Weights of a small image denoising model: 20800 steps, 26.2 epochs.
Rows from block 2, named by matrix and row number. Rows with one number belong to one channel. Each number is 128 + 24 x the weight over its row's rms, rounded and kept within 0 to 255. All counts start at 0. Numbers have three digits each. After the name is the row's rms in percent of the matrix's.
# convs0: first 3x3 conv (model.mid.0.convs.0.weight, 192x192x3x3), inputs 12-17, a 3x3 kernel for each
# convs1: second 3x3 conv (model.mid.0.convs.1.weight, 192x192x3x3, transposed), outputs 12-17, a 3x3 kernel for each
convs0.23 100:196140099122064144074101076077118132120134106114184107139120123130099122151148108156147126095158137152081130146148168121116088124126127118114114081138118142154094
convs1.23 101:127113162129143085111117146124127155127129164116146154110108146125129131106129104093192131158158144119129149124101134115132136123119112132130129110064087095119112
convs0.24 099:155135119084126160157144116106133112148172120102119140128108134123054162133118083127069140096125122145100169166148136144131100120134148113117080129121120114102162
convs1.24 098:121113113129118115126108103136166116136157155145110133116096105119095131113093139138107171137104158094215175114116130140122133103126116087100170108108150100103142
convs0.25 097:120115135090108127148111143100104121127125139110146121113110114122103121127171090101100132115129102155119126124190111119137159132142220141072098142132160125157134
convs1.25 098:087134120149134142119138142108092115118125119106172172121164080093138114130124128141150139088079136135065146128104129139097120129115136094133121128155110092127130
convs0.26 100:142127117051133125095134144101147146142139148146132143159103091129124134135134147132114152119123117080139099114099096080160146090081107119138093118101152143135132
convs1.26 103:123130134147113095137177111158149088134116121094155178100107172072087125138117117175092120156151106192141122133120130076132157093094160122123113111127118140137146
convs0.27 099:148160117136149127132125136129125105134141094094117143111122140121167162118124179119138176144110081145110101119153169144154124165177123136146116153104145135126112
convs1.27 100:121119126131149092156144126107147157125149149144122134103152151113139140112166131103164096148121124134082125117089118131111127108119134150126109147137159174116116
convs0.28 099:145139112114166135128137154124067102132143143136118149159127112145152136127094108120096144162209139112088122156119090139109139141116127146075102125122126077139115
convs1.28 100:124069144118137142130164181145123133161146045085123160131096200115120129098128174140084086160120081126167124148144145110134147143102113134112215097137150111099127
convs0.29 101:123133132106146171132103105111108126150133083145148130078132136133136131095116137131143152159159112109116140078131181138133147094088120141119144172128129096133104
convs1.29 099:163165070096125118155168108157157141131123104136123112137088103107131144140146146130110101121153096170179132113149123182080116114132154158155100142126097106125122
convs0.30 100:117114106136081167188135128128133120123130158137097182134092137122153141142128091095116143155081123088122137141141097131109117115142113104119160152085136123146124
convs1.30 100:184130108131109162133126168144133158153147109122146127155114118094135152127139113139138166116128134146120115134129147143147180092107148137147133096138096140131129
convs0.31 103:132131108088128126154174120128156125115111134165131116150088123106102121103105119145073106133090168124129140133150151167159137141102102090123101114168129138092166
convs1.31 100:140068170130147102125130140123076195114125084092122149117154133138122125140126123196111102130121155155102130149122112119124109127125150149171144143127122139114120
convs0.32 096:140111123131139135123083148155166164127132125127150144118108115129112096105121126146166174075104087130096160107121133131157105123112156117099114158093149136121151
convs1.32 101:148136130124128136129147183078114139136152121136101145095117135158143133173124132143153165148137135164083125149131114160132122136113130158113129137123157152141123
convs0.33 104:112124155138109106130116138126132155121214116155140110109106136101142121090138111141157132100111126099125131143144166106117155150125119094109117129106120113158107
convs1.33 101:116103115109118143160127119145142119168119115142131131141172134160141107111076082134156132125176106077145097133154108165077118147130161143091164132103123095093151
convs0.34 102:150113135146094098155189202144106171157134107109123103085160125137120125096097127118149124087157144136108092153146117084141161137126138142125136139137140109083166
convs1.34 101:149135103152148168112124112146140096133144152142124132136109111141126175119096109141138109171096097144105149116126120089133127161129125149117135122189111119136102
convs0.35 100:144155151125149117110128127133140138107122156139054105160139132079126169144183108105154100136156129148132098132101141157140121139163132136089137138147092140121127
convs1.35 097:126134150133109110146113190125152139138144113115078111118109106100094130116124129181079133116104101099143138132114113078121145125094153158121103096110117159110144
convs0.36 100:122144126107156078130143125136090088115129105110160140127112103131162093117154131119154153115108091131117121106126116154122114139091150112137143104093163156106120
convs1.36 101:125163159141149139125121147151089112168139106099173147129123156119139144131131121143135130069113138087125146155143129090120143116188119139116141112131160163123145
convs0.37 101:140149151108104146117141138135126120181153134114131102146136104151174107115152117134092130135136092179137104122123130130129122112124137141177139120154107129155123
convs1.37 099:127112121116132169099118167091133132124112140133125121112125121128149169089174116134125130113129088142144108101119168148115135107127163101121136094139079133110167
convs0.38 103:082151118117149164119115148173095109099147153136128122104110121137135109167162169146148194091111147132149138135127141105118133146111129116106074133131101147102137
convs1.38 100:075163148132115160155118123125131111121076113154136094099136137158097135133138118137122108097154094121126111134186124141117151081145177152130176104155106141140117
convs0.39 099:106152136147105078121143135140123143162145136142114094145156144183118119094146156115130108145113115186116109087138140115140112116120105136108135139114090163138133
convs1.39 100:122104095108159112132111121097141093120144148171086105160174135081149109156143148119148105152140171083096103161131125125121139095158152107092139157111123140166158
convs0.40 103:077128157091138190124144101124121146099140142130122200173111161164123115149132159106115111114073124134106128117056143110158132185154097168142137141125136138064089
convs1.40 099:136170148107112126132120104088127118163129125140133208139113095121139114095107154144092094179119118166064122163119094102149099147137163126097133163134103157133113
convs0.41 104:087129125091122118110117143084122125159135119129142192166122159168125146117106162133146112146117151115120123148105141115121100144156096110156103122135115126130115
convs1.41 099:118140140149139130106102138143193116097112137128142105089151131100122159141104139078146115104107121137112153129144113137122154185078100111104144130121179169085099
convs0.42 100:135134084149121169143119116105085110148123124121105130135113102139139064118121148119146124106148107171170127147118114138138114093105105141161114123155116117092114
convs1.42 098:128075122113113160125126126132173170150098133162123139159160124129126104116114168117095113112119123147127154145136142148094094149162136146161100101144132099091112
convs0.43 098:105125133132129097169151128080133163128134145112113107104140143142117140115121148129164134138108124147115142116142099150135141137145115141109150095120169097131121
convs1.43 102:134118139131150127103179146130108131140149137111149122105136103094100137134122121125108137170122097102154135093182159093118120124143143122116101133158109105154139
convs0.44 103:139121125097113137143135155158135132116109143126121089085146109110114096148085106176134143095149181145183114125112116153155145067121127111116108123172125146125135
convs1.44 099:090141098151157158164122153129151119122152127095128136140115105137121108090160180160081090141180126140121110126158138110105116122093094110100092177092088140135141
convs0.45 096:138151143113096091127153113131114141137118134135126130106123139170113132155127073144135114131118146104144172183119138095151112128142132124105123162114117142136144
convs1.45 100:145156142145148134154137152144131149126138109130155142165156130118081157133129123126119113074148130078118096120114150136150134185157145107161160146131183139135160
convs0.46 097:131116121139171122154122147112098155115126108068137126127130152086155135151135093134145131164126117115153151159100139108129143107130143155118115121106141110166116
convs1.46 098:121134135151109123074106167136183145113114137098144164174064118089114146145129097089137108062168116135111141131115123180140150123140098136107112174123130136066160
convs0.47 100:157146074132129135152140132143156159119110156129137166115108153128125146125119072099119093167154144146172155126094142110124104162141202172100157091133132152148131
convs1.47 100:157144164156132195099111139082109162150134155103111124153133155116148145133151116134145124160145129122117149111138112116068110136149082131125129097128152124150122
convs0.48 100:132108115164088128100120147134168140126128156131124131105115216181129110109134121151126170116131132124119066081143133151099108145132093136097097136129112094138136
convs1.48 102:145134175157133080095109139117158096123148154116143124090108114156081126094113134136118146149117131123114137113104146122150117159114171139105135121124122146081116
convs0.49 098:146123140141101107132124141131138109125149125125120111091122145092155135085130105113115139110117099116140095194081148174134135147132119120116113139129126169167141
convs1.49 100:098116129178145136103127151107115124127103123102136077156122170137132149147147117106151146169140109132135111130103114117133139134141119123133174143099137127148156
convs0.50 100:138143103151133131152121118110157128148167175133099098149156168168124142136132170132107145137135109150096118170112131123137111148178116172103135178136123105122111
convs1.50 103:158149125128118133103111148130113156115144112132114152134116180111118120130141140094070156134171097127138093125141104125110147130142162164097169178118152141131128
convs0.51 100:119147130111133123093110149137099097108096133103148103124101131096106153126077125112089125090132127108119120128114129105135156150108100131103176170136107113107128
convs1.51 096:154121147140140157121160100130096108137126127166079130145116175128127141147114119112163125109150123104162125123095154106116136152162101139138163092122122151138117
convs0.52 100:135156085132179167119101106160127111109139096135145172136121120094140121129159122130121138129109134176114127131127152125162166108141144097140112112145112128123134
convs1.52 102:168114101108071120169113123110129121136154152140114167145089112102110132132128125140099114102111087132137151137104136127141093127125080119139152097129139113132169
convs0.53 099:165135104144112109129130106118155176170105157120165106135111143148127118184154118133128111138124131083113148133136080130087172119071154145119097146172087102126126
convs1.53 100:118086069151102123124132143168119136102118084129129188146137132158112156106062103079092131115119139113134143152174139132125141095153150148144129157135069151124137
convs0.54 098:111082160130143115134132131135127128113117180105128132132128143084124088125210117092155104092109142125149111112105099136109129126133132108111103137122133120172161
convs1.54 101:131168127149115111141139158135145124166101108114143113166150101154136101100174126170158121109135137115164123167137154123141161088155130113163033115131136147115076
convs0.55 101:116134126164147138177136178163106158144131127132122117104135133116185123133070169151144084134126122092117097092122173155081151086103112142139131130137152142153126
convs1.55 100:112120115170131125112126158079143111153175129118113114120094135130118138138091160081158108145142059163158064142092152160125142102098127084067159074141093140147146
convs0.56 100:146120147059122087104139103154102105139130156153116116107075160135146126147120099161106132147140162164155131138148137116113103152111105151168118074153107092104152
convs1.56 100:104192151104143136134104160126132094193120137133121117125129129148145153140136074109145115126143164122131153142147152104120128135166129123102145090164144113098106
convs0.57 099:136137118148105151130140144118106154113131102149145106077103126060197157146094151134118146142109137111124130149210116143119145124161116134138150096149142129100137
convs1.57 098:172142110141095173080141143168109145136086151115139153142194124183089111118153114143113118146119135156149095095127136127095123135121140124139115124115160129086151
convs0.58 102:158148169102127125104142139102151114147167111148164152141094127118170115141078119090135143150129087162124138141109125119140175153157138094152126160146166136132116
convs1.58 101:096137082147123106154140142146147185174154102145130140125105102115121144114109133076123123103144127139169126124108108097145093133132147130119103142117127116110152
convs0.59 102:174139099132123121112082091087123111107137140120150116137128117151168123142106154120089073103127109090148128144121090171112124136112107106147154110126176118153150
convs1.59 099:082113130126175143126116135151114064107138123113119112164148120160064126102135158151108122148142123131124135180131096173168122199131173190133153141107091119116125
convs0.60 100:094154119152112175150150130155147175110104116109123139106140118157140141114103128137152144142171145111120150158143100115149140129150147125113128136096133102135152
convs1.60 100:122120131106209123104151154108087149118097102124136150153151077201155127117134125103099128144089115119120118153127091163121138115138075142100158121125123147091130
convs0.61 098:087077112222106120161142152132101111143121122141086127126144119151090130152120174175117099143085131149114116135105165183120123165145158124131170124113142127122095
convs1.61 101:122113098137119143103140158112096117141138115117133111155155126138129102141134160121123143081098110070124081104130149123095104152136142149143087135158118180124151
convs0.62 098:150108164097101067134159178146123135128119099109095126115114109098147106104143134108150110087145142185144071103125118064163131149132133138164120130102099129116151
convs1.62 102:129116138133096118161118146146171133124118097123119155121131105147124117118087090116154155119153162091105133132158115102119146074146140132138142138160160098129136
convs0.63 099:127117127140100117145126101123076114140168116148168140113101129117133124126109124151137109118156147108114136125160134110131133139164086178122121112093142130164127
convs1.63 102:094125153135178128097127146120147146111081114141135079163097136133136095161118115097124171123083125124094166158113112144121144095110079115128122116068113112140112
convs0.64 102:171115113090114109084185117099135144118133106132179154077148108159090122133121117153123123141109129123090111105114116118079054140185149114114134163120108118105120
convs1.64 101:158139116160105144109116095082134115143136139118156126152136122141147136109124157151103102113135149117162127165101112111120144095176140130132165133086119117150087
convs0.65 103:103144119129143159126142136092133126083142110131196149157152112097135122093107089136140101134099115113162170127124127135125127169167161178140111147101165120089142
convs1.65 100:145142124110151111141123136115145124132178098113110155091169128111111196139141151163092133109125145122163129099122120112148143100067093159089127098123105141076154
convs0.66 100:111134145106138081164131108123124071107123176075170128144109127146117138141130156135118157129106173135106109130141137123106129162108089152112124156138160106100158
convs1.66 100:147150102129139158119159113135127117185114128099125169118127168127089151103092109119109076185140155111132132145090132126107168105063099135092154129133115122116133
convs0.67 098:176117142136112148152134119150142135127127106117176157133147124133113178104103124109164115148124132121109122151123131122143113150139118080113132110156149147102127
convs1.67 099:152141190157102120153087102122163130113106138170123117123156126132129137192103083136128150147121085126129122125166120109084140136112092135078089162088158124189117
convs0.68 100:118136111167163082146134168125143104131118127183132094143157111099112151130167111174136108127149097145155144121125177147144123129133123151135117159130095111128120
convs1.68 102:118116130122132125094137117151180143143145088097067158121112105128125118134170100173172162115156174144138117123108107111122156123095081157146126136123159134089125
convs0.69 099:124107142132103183095131089138133147139139148162135137140104126166119111138099135126158145170129145165130094112185068071062136131135111131137117098170100143120140
convs1.69 100:131115149119067100145145119124114111164121163128119100158132092103162122144124135118127094130109145108091150103148100138129152105156122140140092141077154121152133
convs0.70 103:133136114103167146119144130127166111148145123116161128105139109123121121117168103146130137132135114144156102101094118139185136069100160135116109100098151112113130
convs1.70 097:126145139119119142137166166150134149138070154165131211144141132067148119133096155150172163126162106111137157099126184105115085105115109076134137109108134145109118
convs0.71 100:158148065118104102120159107183125187107121180139134158092144191139130110120133118141086127175106097196166126131158125150128115149156145158128131128125166095141141
convs1.71 099:098180082147133082148079109126162145081146085136177163134152134126167139125111106151138109118143144087118119120121122096111124149132127147168102113126117135147147
convs0.72 101:142140164167070138108122108124122125144102164123148146090106121100139087119111088119102106067104116151152095138154057115181135152043088125127118123113091110125142
convs1.72 100:127130106119120094177147105147156145116135112097067127103140124117148148120126140139102151113122158093107115159125132129101106145122090169166129157140145163107093
convs0.73 102:099076162125137136109118127131108167131171138112097127160110102124107142143137141117135142135131126116146146130119109103126105121148122082176140122113149112114081
convs1.73 098:141133112131160108150065174115113157108104093131101155124125110105143202112107142123064102124084113084141124123160134096171146152150141131157121190127139105127144
convs0.74 100:093142158151146139135115137168113156154112084139124133146124108131082148085138158131107109159147159124151110125149112142164161077094097114107133123147126120119137
convs1.74 101:112185155112110097165134154100084087138128177126133129140108160101098123131148112129117123075124142160115154153133113117125114151115146112165126111119113160123141
convs0.75 100:122193098111123145117116122135154153144153104131121149111167073148145112112125142135124141125127103114159080142128094106116121135160137141157124105114131121141161
convs1.75 102:130148120134118117154150113132143109131137082154092141133152121150139178152162129075145135138098133122145140133157119127179114139224160131109139136069101151168125
convs0.76 101:132115116095117177104113139136151155111112104147113112163084087140126143126100118100093150117094127186141094115169119135117113121171095133141127137156115151109165
convs1.76 099:106107100105060154098160132129113128145167091132159150049143115142117125116121122096101128116110141133139102132166109149073078143165175131130153101130123084141123