{
  "arch": "unet",
  "weight_standardization": false,
  "block": "basic",
  "residual_init": "zero_last",
  "optimizer": "muon",
  "muon_scale": "original",
  "nesterov": true,
  "orthogonalizer": "newton_schulz_5",
  "epochs": 26.2,
  "lr_schedule": "poly",
  "final_lr_fraction": 0
}
Rows from block 3, named by matrix and row number. Rows with one number belong to one channel. Each number is 50 + 10 x the weight over its row's rms, rounded and kept within 0 to 99. All counts start at 0. After the name is the row's rms in percent of the matrix's.
# convs0: first 3x3 conv (model.mid.1.convs.0.weight, 192x192x3x3), inputs 90-107, a 3x3 kernel for each
# convs1: second 3x3 conv (model.mid.1.convs.1.weight, 192x192x3x3, transposed), outputs 90-107, a 3x3 kernel for each
convs0.172 098:52 38 51 43 38 47 59 54 43 68 44 51 41 39 50 42 66 48 47 46 57 59 53 53 46 45 57 34 55 69 49 52 49 41 53 35 64 63 52 47 58 63 53 54 41 42 59 52 41 54 53 54 63 54 48 54 55 47 54 55 53 58 41 46 54 39 54 57 31 51 69 61 50 51 42 39 55 51 65 56 60 48 41 38 82 44 67 66 44 50 54 56 60 37 54 38 56 48 55 37 68 58 55 61 40 37 63 58 56 44 61 29 65 40 60 44 56 61 58 50 56 34 56 51 42 48 62 48 70 67 36 44 65 42 60 46 63 50 54 41 55 48 37 65 41 67 51 47 67 64 48 48 63 67 64 65 39 32 38 45 40 62
convs0.173 103:51 54 55 50 50 52 57 58 46 30 50 42 52 56 45 47 38 65 46 48 56 65 47 47 52 43 38 47 53 38 56 50 43 45 60 41 41 47 58 50 46 57 45 45 57 59 38 48 63 45 64 25 75 50 38 53 46 53 41 65 49 37 36 38 61 50 49 44 40 49 61 46 41 46 56 41 69 40 50 59 36 50 42 39 39 46 57 45 50 58 36 39 58 38 49 59 50 40 54 54 48 38 61 54 51 49 71 48 52 37 50 51 50 37 67 52 52 44 45 50 58 49 32 44 58 50 48 56 72 28 45 41 60 60 48 39 40 36 77 52 66 46 36 51 29 46 36 51 59 53 51 47 47 48 51 53 46 52 27 54 57 53
convs0.174 101:36 40 69 60 51 59 48 53 49 30 41 54 47 49 49 61 56 54 41 40 53 44 48 42 61 56 41 44 48 43 45 58 48 58 47 30 62 63 51 40 52 40 59 63 63 72 42 50 54 68 46 49 58 52 52 57 51 57 35 59 48 64 44 56 56 53 47 39 63 58 40 56 30 72 64 69 37 59 44 53 49 52 71 33 41 58 53 49 50 53 53 50 37 48 41 40 33 43 60 47 38 49 61 63 39 47 51 52 64 48 48 39 39 59 54 56 47 42 63 59 60 49 38 53 29 68 59 68 58 55 59 47 55 44 35 49 42 39 38 47 72 47 48 53 38 68 44 68 73 46 62 64 39 71 52 48 58 49 56 57 27 61
convs0.175 097:54 55 53 59 44 42 55 57 54 48 56 45 65 39 53 48 50 41 54 43 65 38 40 50 59 47 72 48 47 41 87 51 54 56 48 53 50 36 52 50 60 43 48 44 73 57 57 64 39 60 47 38 63 36 37 60 31 50 50 55 67 63 38 49 51 43 51 56 56 50 46 43 36 45 64 35 51 60 57 48 80 60 70 50 37 54 57 55 48 50 47 53 42 45 52 35 72 33 55 47 54 32 39 56 48 73 57 57 40 58 60 56 49 42 52 32 48 49 66 20 63 44 52 36 49 42 50 52 48 56 47 46 65 56 63 60 39 54 43 56 41 50 49 54 48 58 34 58 46 54 44 70 46 38 63 54 45 66 60 67 53 47
convs0.176 102:64 37 55 36 68 50 53 49 44 51 55 49 49 53 61 47 45 65 52 54 53 44 45 60 51 48 43 52 54 40 31 56 53 38 43 32 59 41 47 53 39 39 53 59 51 44 71 40 58 58 60 49 45 62 40 60 51 70 42 52 59 52 52 44 51 51 53 37 55 67 52 58 58 44 49 61 50 48 22 72 42 55 43 35 39 48 56 50 53 66 55 35 59 51 61 55 42 42 52 49 44 41 35 42 43 55 27 51 48 57 37 63 52 43 62 38 54 40 51 48 52 44 41 56 44 73 37 42 69 56 42 52 55 49 68 60 51 40 35 40 49 49 49 39 63 44 71 59 56 50 60 51 43 43 48 44 48 54 54 61 41 48
convs0.177 099:54 56 57 61 42 56 68 46 36 48 65 51 56 30 48 46 39 40 53 37 45 61 58 44 50 58 39 37 38 50 53 72 62 67 33 67 55 75 47 60 55 33 47 50 43 59 55 62 53 58 43 72 58 59 43 50 51 54 47 45 63 59 47 22 59 48 40 44 62 56 44 48 42 45 57 73 56 33 37 59 49 66 49 70 48 51 51 54 45 47 52 32 60 44 60 41 32 39 46 45 58 68 45 41 37 54 62 34 48 55 40 47 30 57 53 57 68 34 49 56 45 40 58 54 49 50 56 58 60 48 46 44 50 45 41 41 46 46 45 42 46 53 50 59 64 61 72 35 66 48 42 42 40 45 60 47 59 58 49 46 43 65
convs0.178 098:53 31 66 38 53 59 48 51 36 39 49 46 58 45 51 65 66 37 60 37 63 48 28 64 54 53 81 54 40 42 50 58 56 67 61 46 67 39 79 56 54 55 41 31 69 70 69 48 37 60 50 46 43 46 39 46 57 37 63 52 55 55 40 46 51 38 69 37 45 49 56 34 46 39 32 54 53 45 68 56 47 38 48 68 58 27 45 48 52 34 36 56 61 50 41 63 33 42 50 53 64 61 59 54 40 65 70 58 48 61 48 47 64 49 50 45 20 61 45 44 65 60 59 56 44 56 52 33 59 43 44 43 46 55 54 33 52 56 50 54 45 48 37 55 42 38 59 19 61 58 63 48 45 58 56 56 40 69 51 48 34 52
convs0.179 100:59 62 41 40 56 67 37 43 29 60 48 58 54 51 50 45 61 67 48 37 49 36 49 74 57 57 47 56 58 61 60 68 52 47 40 53 55 45 49 39 57 60 48 58 44 59 59 67 52 48 39 65 60 64 59 54 44 35 39 51 52 37 60 52 58 34 44 44 45 54 49 52 52 49 34 34 47 40 66 39 48 45 49 58 56 56 37 46 34 42 42 30 45 49 38 58 50 52 39 60 49 46 35 57 47 57 36 43 59 59 61 61 50 48 52 44 75 45 43 51 42 68 36 39 49 64 44 55 62 52 52 51 51 55 51 62 55 41 60 49 48 28 52 38 45 47 54 32 54 33 48 56 55 78 48 45 48 49 49 37 42 55
convs0.180 100:34 58 33 60 55 66 55 50 36 45 51 60 48 58 49 49 57 20 61 38 43 53 56 44 22 53 55 62 65 37 43 57 75 72 54 41 46 39 47 56 41 44 70 46 56 58 36 54 39 49 54 39 16 51 43 49 60 55 36 59 62 43 42 41 39 75 57 59 61 40 58 50 72 62 46 36 62 68 35 24 53 36 54 45 63 52 45 77 59 47 51 54 51 67 57 51 70 62 52 52 49 53 57 48 38 68 47 46 48 55 56 40 46 60 61 61 41 57 47 39 37 40 63 51 50 60 48 41 41 61 65 43 52 69 41 54 46 49 56 50 27 59 58 49 68 44 45 62 47 56 41 49 62 51 45 40 47 61 33 45 58 36
convs0.181 097:56 55 48 49 61 70 63 48 52 47 50 73 43 66 31 53 56 48 47 46 50 35 63 62 46 58 37 43 39 60 51 32 59 58 31 46 42 55 26 41 51 64 41 51 52 57 64 45 40 37 37 59 36 65 43 49 50 54 48 53 47 73 50 44 49 35 50 51 69 31 43 52 53 33 54 62 37 62 49 46 51 43 44 61 56 39 46 53 54 30 30 42 43 60 44 57 48 31 47 69 58 60 60 53 46 33 56 44 61 48 59 47 42 55 70 61 49 41 70 50 68 58 63 39 55 34 49 64 46 59 60 62 50 66 52 56 70 67 67 37 38 54 52 53 48 31 43 64 63 55 64 44 46 54 57 54 45 44 49 67 47 64
convs1.172 099:61 53 48 62 42 71 42 56 60 37 65 42 54 50 42 61 47 43 57 36 58 54 48 34 45 69 47 51 68 46 70 68 53 53 49 50 54 64 60 54 50 48 43 58 33 62 47 46 51 55 57 44 48 57 45 39 34 38 43 62 49 60 52 38 40 34 61 59 53 33 46 79 62 40 44 53 35 34 60 43 53 51 33 47 46 63 43 29 44 50 67 47 62 48 37 61 48 57 43 31 69 43 50 59 57 34 75 47 51 49 46 66 55 56 58 55 33 47 65 50 60 59 49 39 60 57 52 67 54 58 46 45 41 37 67 38 49 42 37 48 42 49 47 52 54 57 42 64 56 40 43 53 45 46 57 54 60 42 31 56 57 48
convs1.173 098:62 46 44 33 31 43 61 60 41 48 42 31 51 56 31 39 52 41 54 64 39 34 46 47 55 49 15 43 43 51 54 50 65 67 57 48 53 52 24 50 41 67 66 48 46 74 48 49 42 47 47 51 38 51 43 37 48 53 58 39 46 43 56 47 37 58 61 72 64 49 41 48 49 52 36 59 54 45 48 65 57 57 52 29 56 46 56 45 60 41 44 35 50 49 56 44 60 45 54 36 49 45 72 49 49 63 46 57 44 59 57 45 47 35 52 46 51 49 67 40 48 22 52 60 36 58 60 40 49 67 43 49 49 63 33 50 62 63 50 63 74 47 48 57 52 55 47 55 66 55 57 48 63 53 52 55 52 40 60 40 46 69
convs1.174 100:57 41 48 41 65 43 53 49 38 75 47 44 58 59 51 46 69 61 30 65 51 57 53 52 39 65 48 52 74 48 37 60 49 71 60 50 25 48 51 64 49 53 67 55 63 60 46 56 62 46 41 49 42 49 51 40 46 40 63 58 49 38 32 50 47 60 45 60 52 53 44 43 36 37 47 50 38 50 39 60 57 53 62 23 35 38 34 67 67 48 60 39 48 39 52 48 68 55 71 41 53 56 53 42 51 39 56 44 40 37 39 44 43 35 54 46 42 38 49 50 55 61 51 46 41 37 50 55 52 52 37 56 59 59 37 55 52 54 30 61 40 72 47 52 62 60 51 56 34 49 55 37 59 60 57 39 41 41 70 53 61 58
convs1.175 097:49 46 55 50 53 48 52 53 50 52 39 25 60 51 35 54 65 27 57 44 36 47 77 68 59 60 55 59 53 62 60 61 40 63 44 47 54 41 51 50 34 67 37 57 71 47 46 58 40 34 52 56 55 44 49 39 72 29 66 51 69 49 52 46 62 39 38 54 56 45 33 52 37 49 25 43 47 50 56 56 31 44 38 40 45 47 61 43 66 49 42 65 58 41 65 36 45 43 67 62 49 56 51 44 46 58 50 47 61 45 66 48 58 60 42 42 41 58 31 46 32 57 51 48 49 47 52 62 42 41 42 42 45 44 45 61 52 72 49 51 56 36 59 50 47 32 41 48 50 62 60 51 43 51 70 52 51 43 63 48 57 46
convs1.176 098:49 46 45 34 48 42 36 37 58 36 57 38 46 51 68 28 52 54 37 48 43 60 55 54 49 46 54 42 57 47 43 34 47 61 47 47 58 62 37 44 57 33 48 38 61 55 55 52 55 45 51 47 48 51 39 43 47 60 46 46 61 42 40 63 52 65 42 38 53 58 44 59 43 60 56 55 41 22 63 55 54 54 57 47 56 69 55 48 43 52 41 74 43 58 70 46 38 66 44 41 49 70 46 44 45 39 30 61 50 36 58 56 24 53 65 44 47 56 54 45 36 52 44 44 47 45 55 48 51 46 45 48 54 33 52 57 50 55 54 48 42 50 42 61 56 46 55 61 45 44 23 51 36 41 40 60 46 61 52 43 63 47
convs1.177 099:38 47 60 53 47 55 64 55 55 65 53 45 56 47 56 64 50 58 76 51 56 59 52 50 50 48 54 44 66 64 41 68 40 51 44 55 46 68 62 47 45 50 44 48 62 59 44 47 44 44 45 34 51 60 46 72 33 53 46 53 57 55 57 49 47 29 58 62 43 55 29 70 49 28 56 51 33 36 60 43 54 32 28 57 54 39 36 43 63 35 58 50 52 59 57 44 55 44 39 55 50 45 58 57 54 48 43 51 45 48 39 60 40 49 41 42 66 55 43 57 65 50 50 40 35 52 51 60 44 44 64 51 58 54 62 47 58 51 46 55 48 53 39 54 39 39 47 52 51 47 52 62 56 64 66 61 36 51 41 50 65 58
convs1.178 101:63 61 62 47 48 50 60 50 50 44 23 48 40 74 49 47 54 54 41 55 66 52 48 64 35 40 49 48 52 41 54 49 41 50 53 57 50 35 58 36 24 51 48 46 55 66 51 54 68 49 56 76 41 36 61 62 37 40 51 52 66 53 41 72 40 48 76 47 37 39 50 43 52 51 53 55 55 26 51 56 50 56 44 37 59 44 47 43 50 55 51 63 57 43 51 61 39 45 52 46 47 48 56 43 62 55 61 57 41 52 43 33 50 46 57 55 48 66 44 28 71 47 59 57 54 36 51 51 48 59 46 45 50 48 67 37 48 59 64 54 37 50 47 74 39 47 63 56 55 60 28 54 50 26 60 37 38 28 58 49 43 37
convs1.179 100:32 52 55 61 34 48 47 54 47 53 38 51 52 62 63 69 39 58 47 44 61 32 46 62 45 53 42 48 46 51 58 39 57 61 52 49 54 44 41 59 45 36 42 43 45 40 52 42 23 67 49 52 44 25 41 65 48 57 44 55 48 49 60 38 65 67 45 49 42 41 51 37 54 55 44 51 39 58 75 51 51 27 50 36 79 48 46 62 66 55 45 46 55 49 48 57 54 40 46 54 42 45 53 49 58 61 52 56 50 52 51 41 54 56 33 59 72 48 48 28 60 47 55 32 48 59 45 51 37 56 58 34 50 49 58 58 48 43 38 46 61 50 48 44 47 55 43 41 43 51 37 43 66 45 43 27 48 75 59 35 50 49
convs1.180 101:44 53 42 57 57 60 49 53 40 61 42 61 56 51 47 63 38 49 42 43 50 58 58 62 35 62 60 45 58 31 44 34 59 51 64 56 52 55 54 41 45 31 42 53 40 55 65 52 54 51 65 45 38 58 46 44 81 61 49 38 40 57 71 30 45 34 48 57 50 44 57 43 59 37 68 62 45 54 38 62 47 29 52 50 52 48 43 34 63 60 45 56 39 47 34 58 48 63 48 51 49 56 41 51 58 74 62 40 40 53 41 62 47 45 54 49 51 54 68 57 56 38 44 50 61 43 44 29 58 57 41 50 51 54 53 47 42 43 41 51 62 59 49 29 50 55 50 63 56 57 56 60 42 45 61 59 48 53 45 44 50 46
convs1.181 100:51 39 50 73 53 62 63 41 38 52 47 65 58 51 39 33 60 39 53 52 46 58 62 54 53 44 55 46 56 56 44 39 64 54 61 37 45 44 51 64 33 17 61 53 50 48 47 60 53 50 41 44 36 47 40 40 44 47 48 49 49 41 39 40 51 56 57 37 39 39 39 41 40 67 45 44 65 50 44 34 54 56 49 49 68 48 48 46 61 50 45 39 40 39 66 63 48 47 25 32 56 34 47 42 55 32 30 58 46 50 48 37 52 48 51 39 52 47 57 49 49 34 74 64 42 55 32 55 43 44 27 46 64 24 62 51 69 48 76 61 58 55 47 45 36 59 32 55 44 64 59 40 52 48 44 46 62 48 52 66 59 35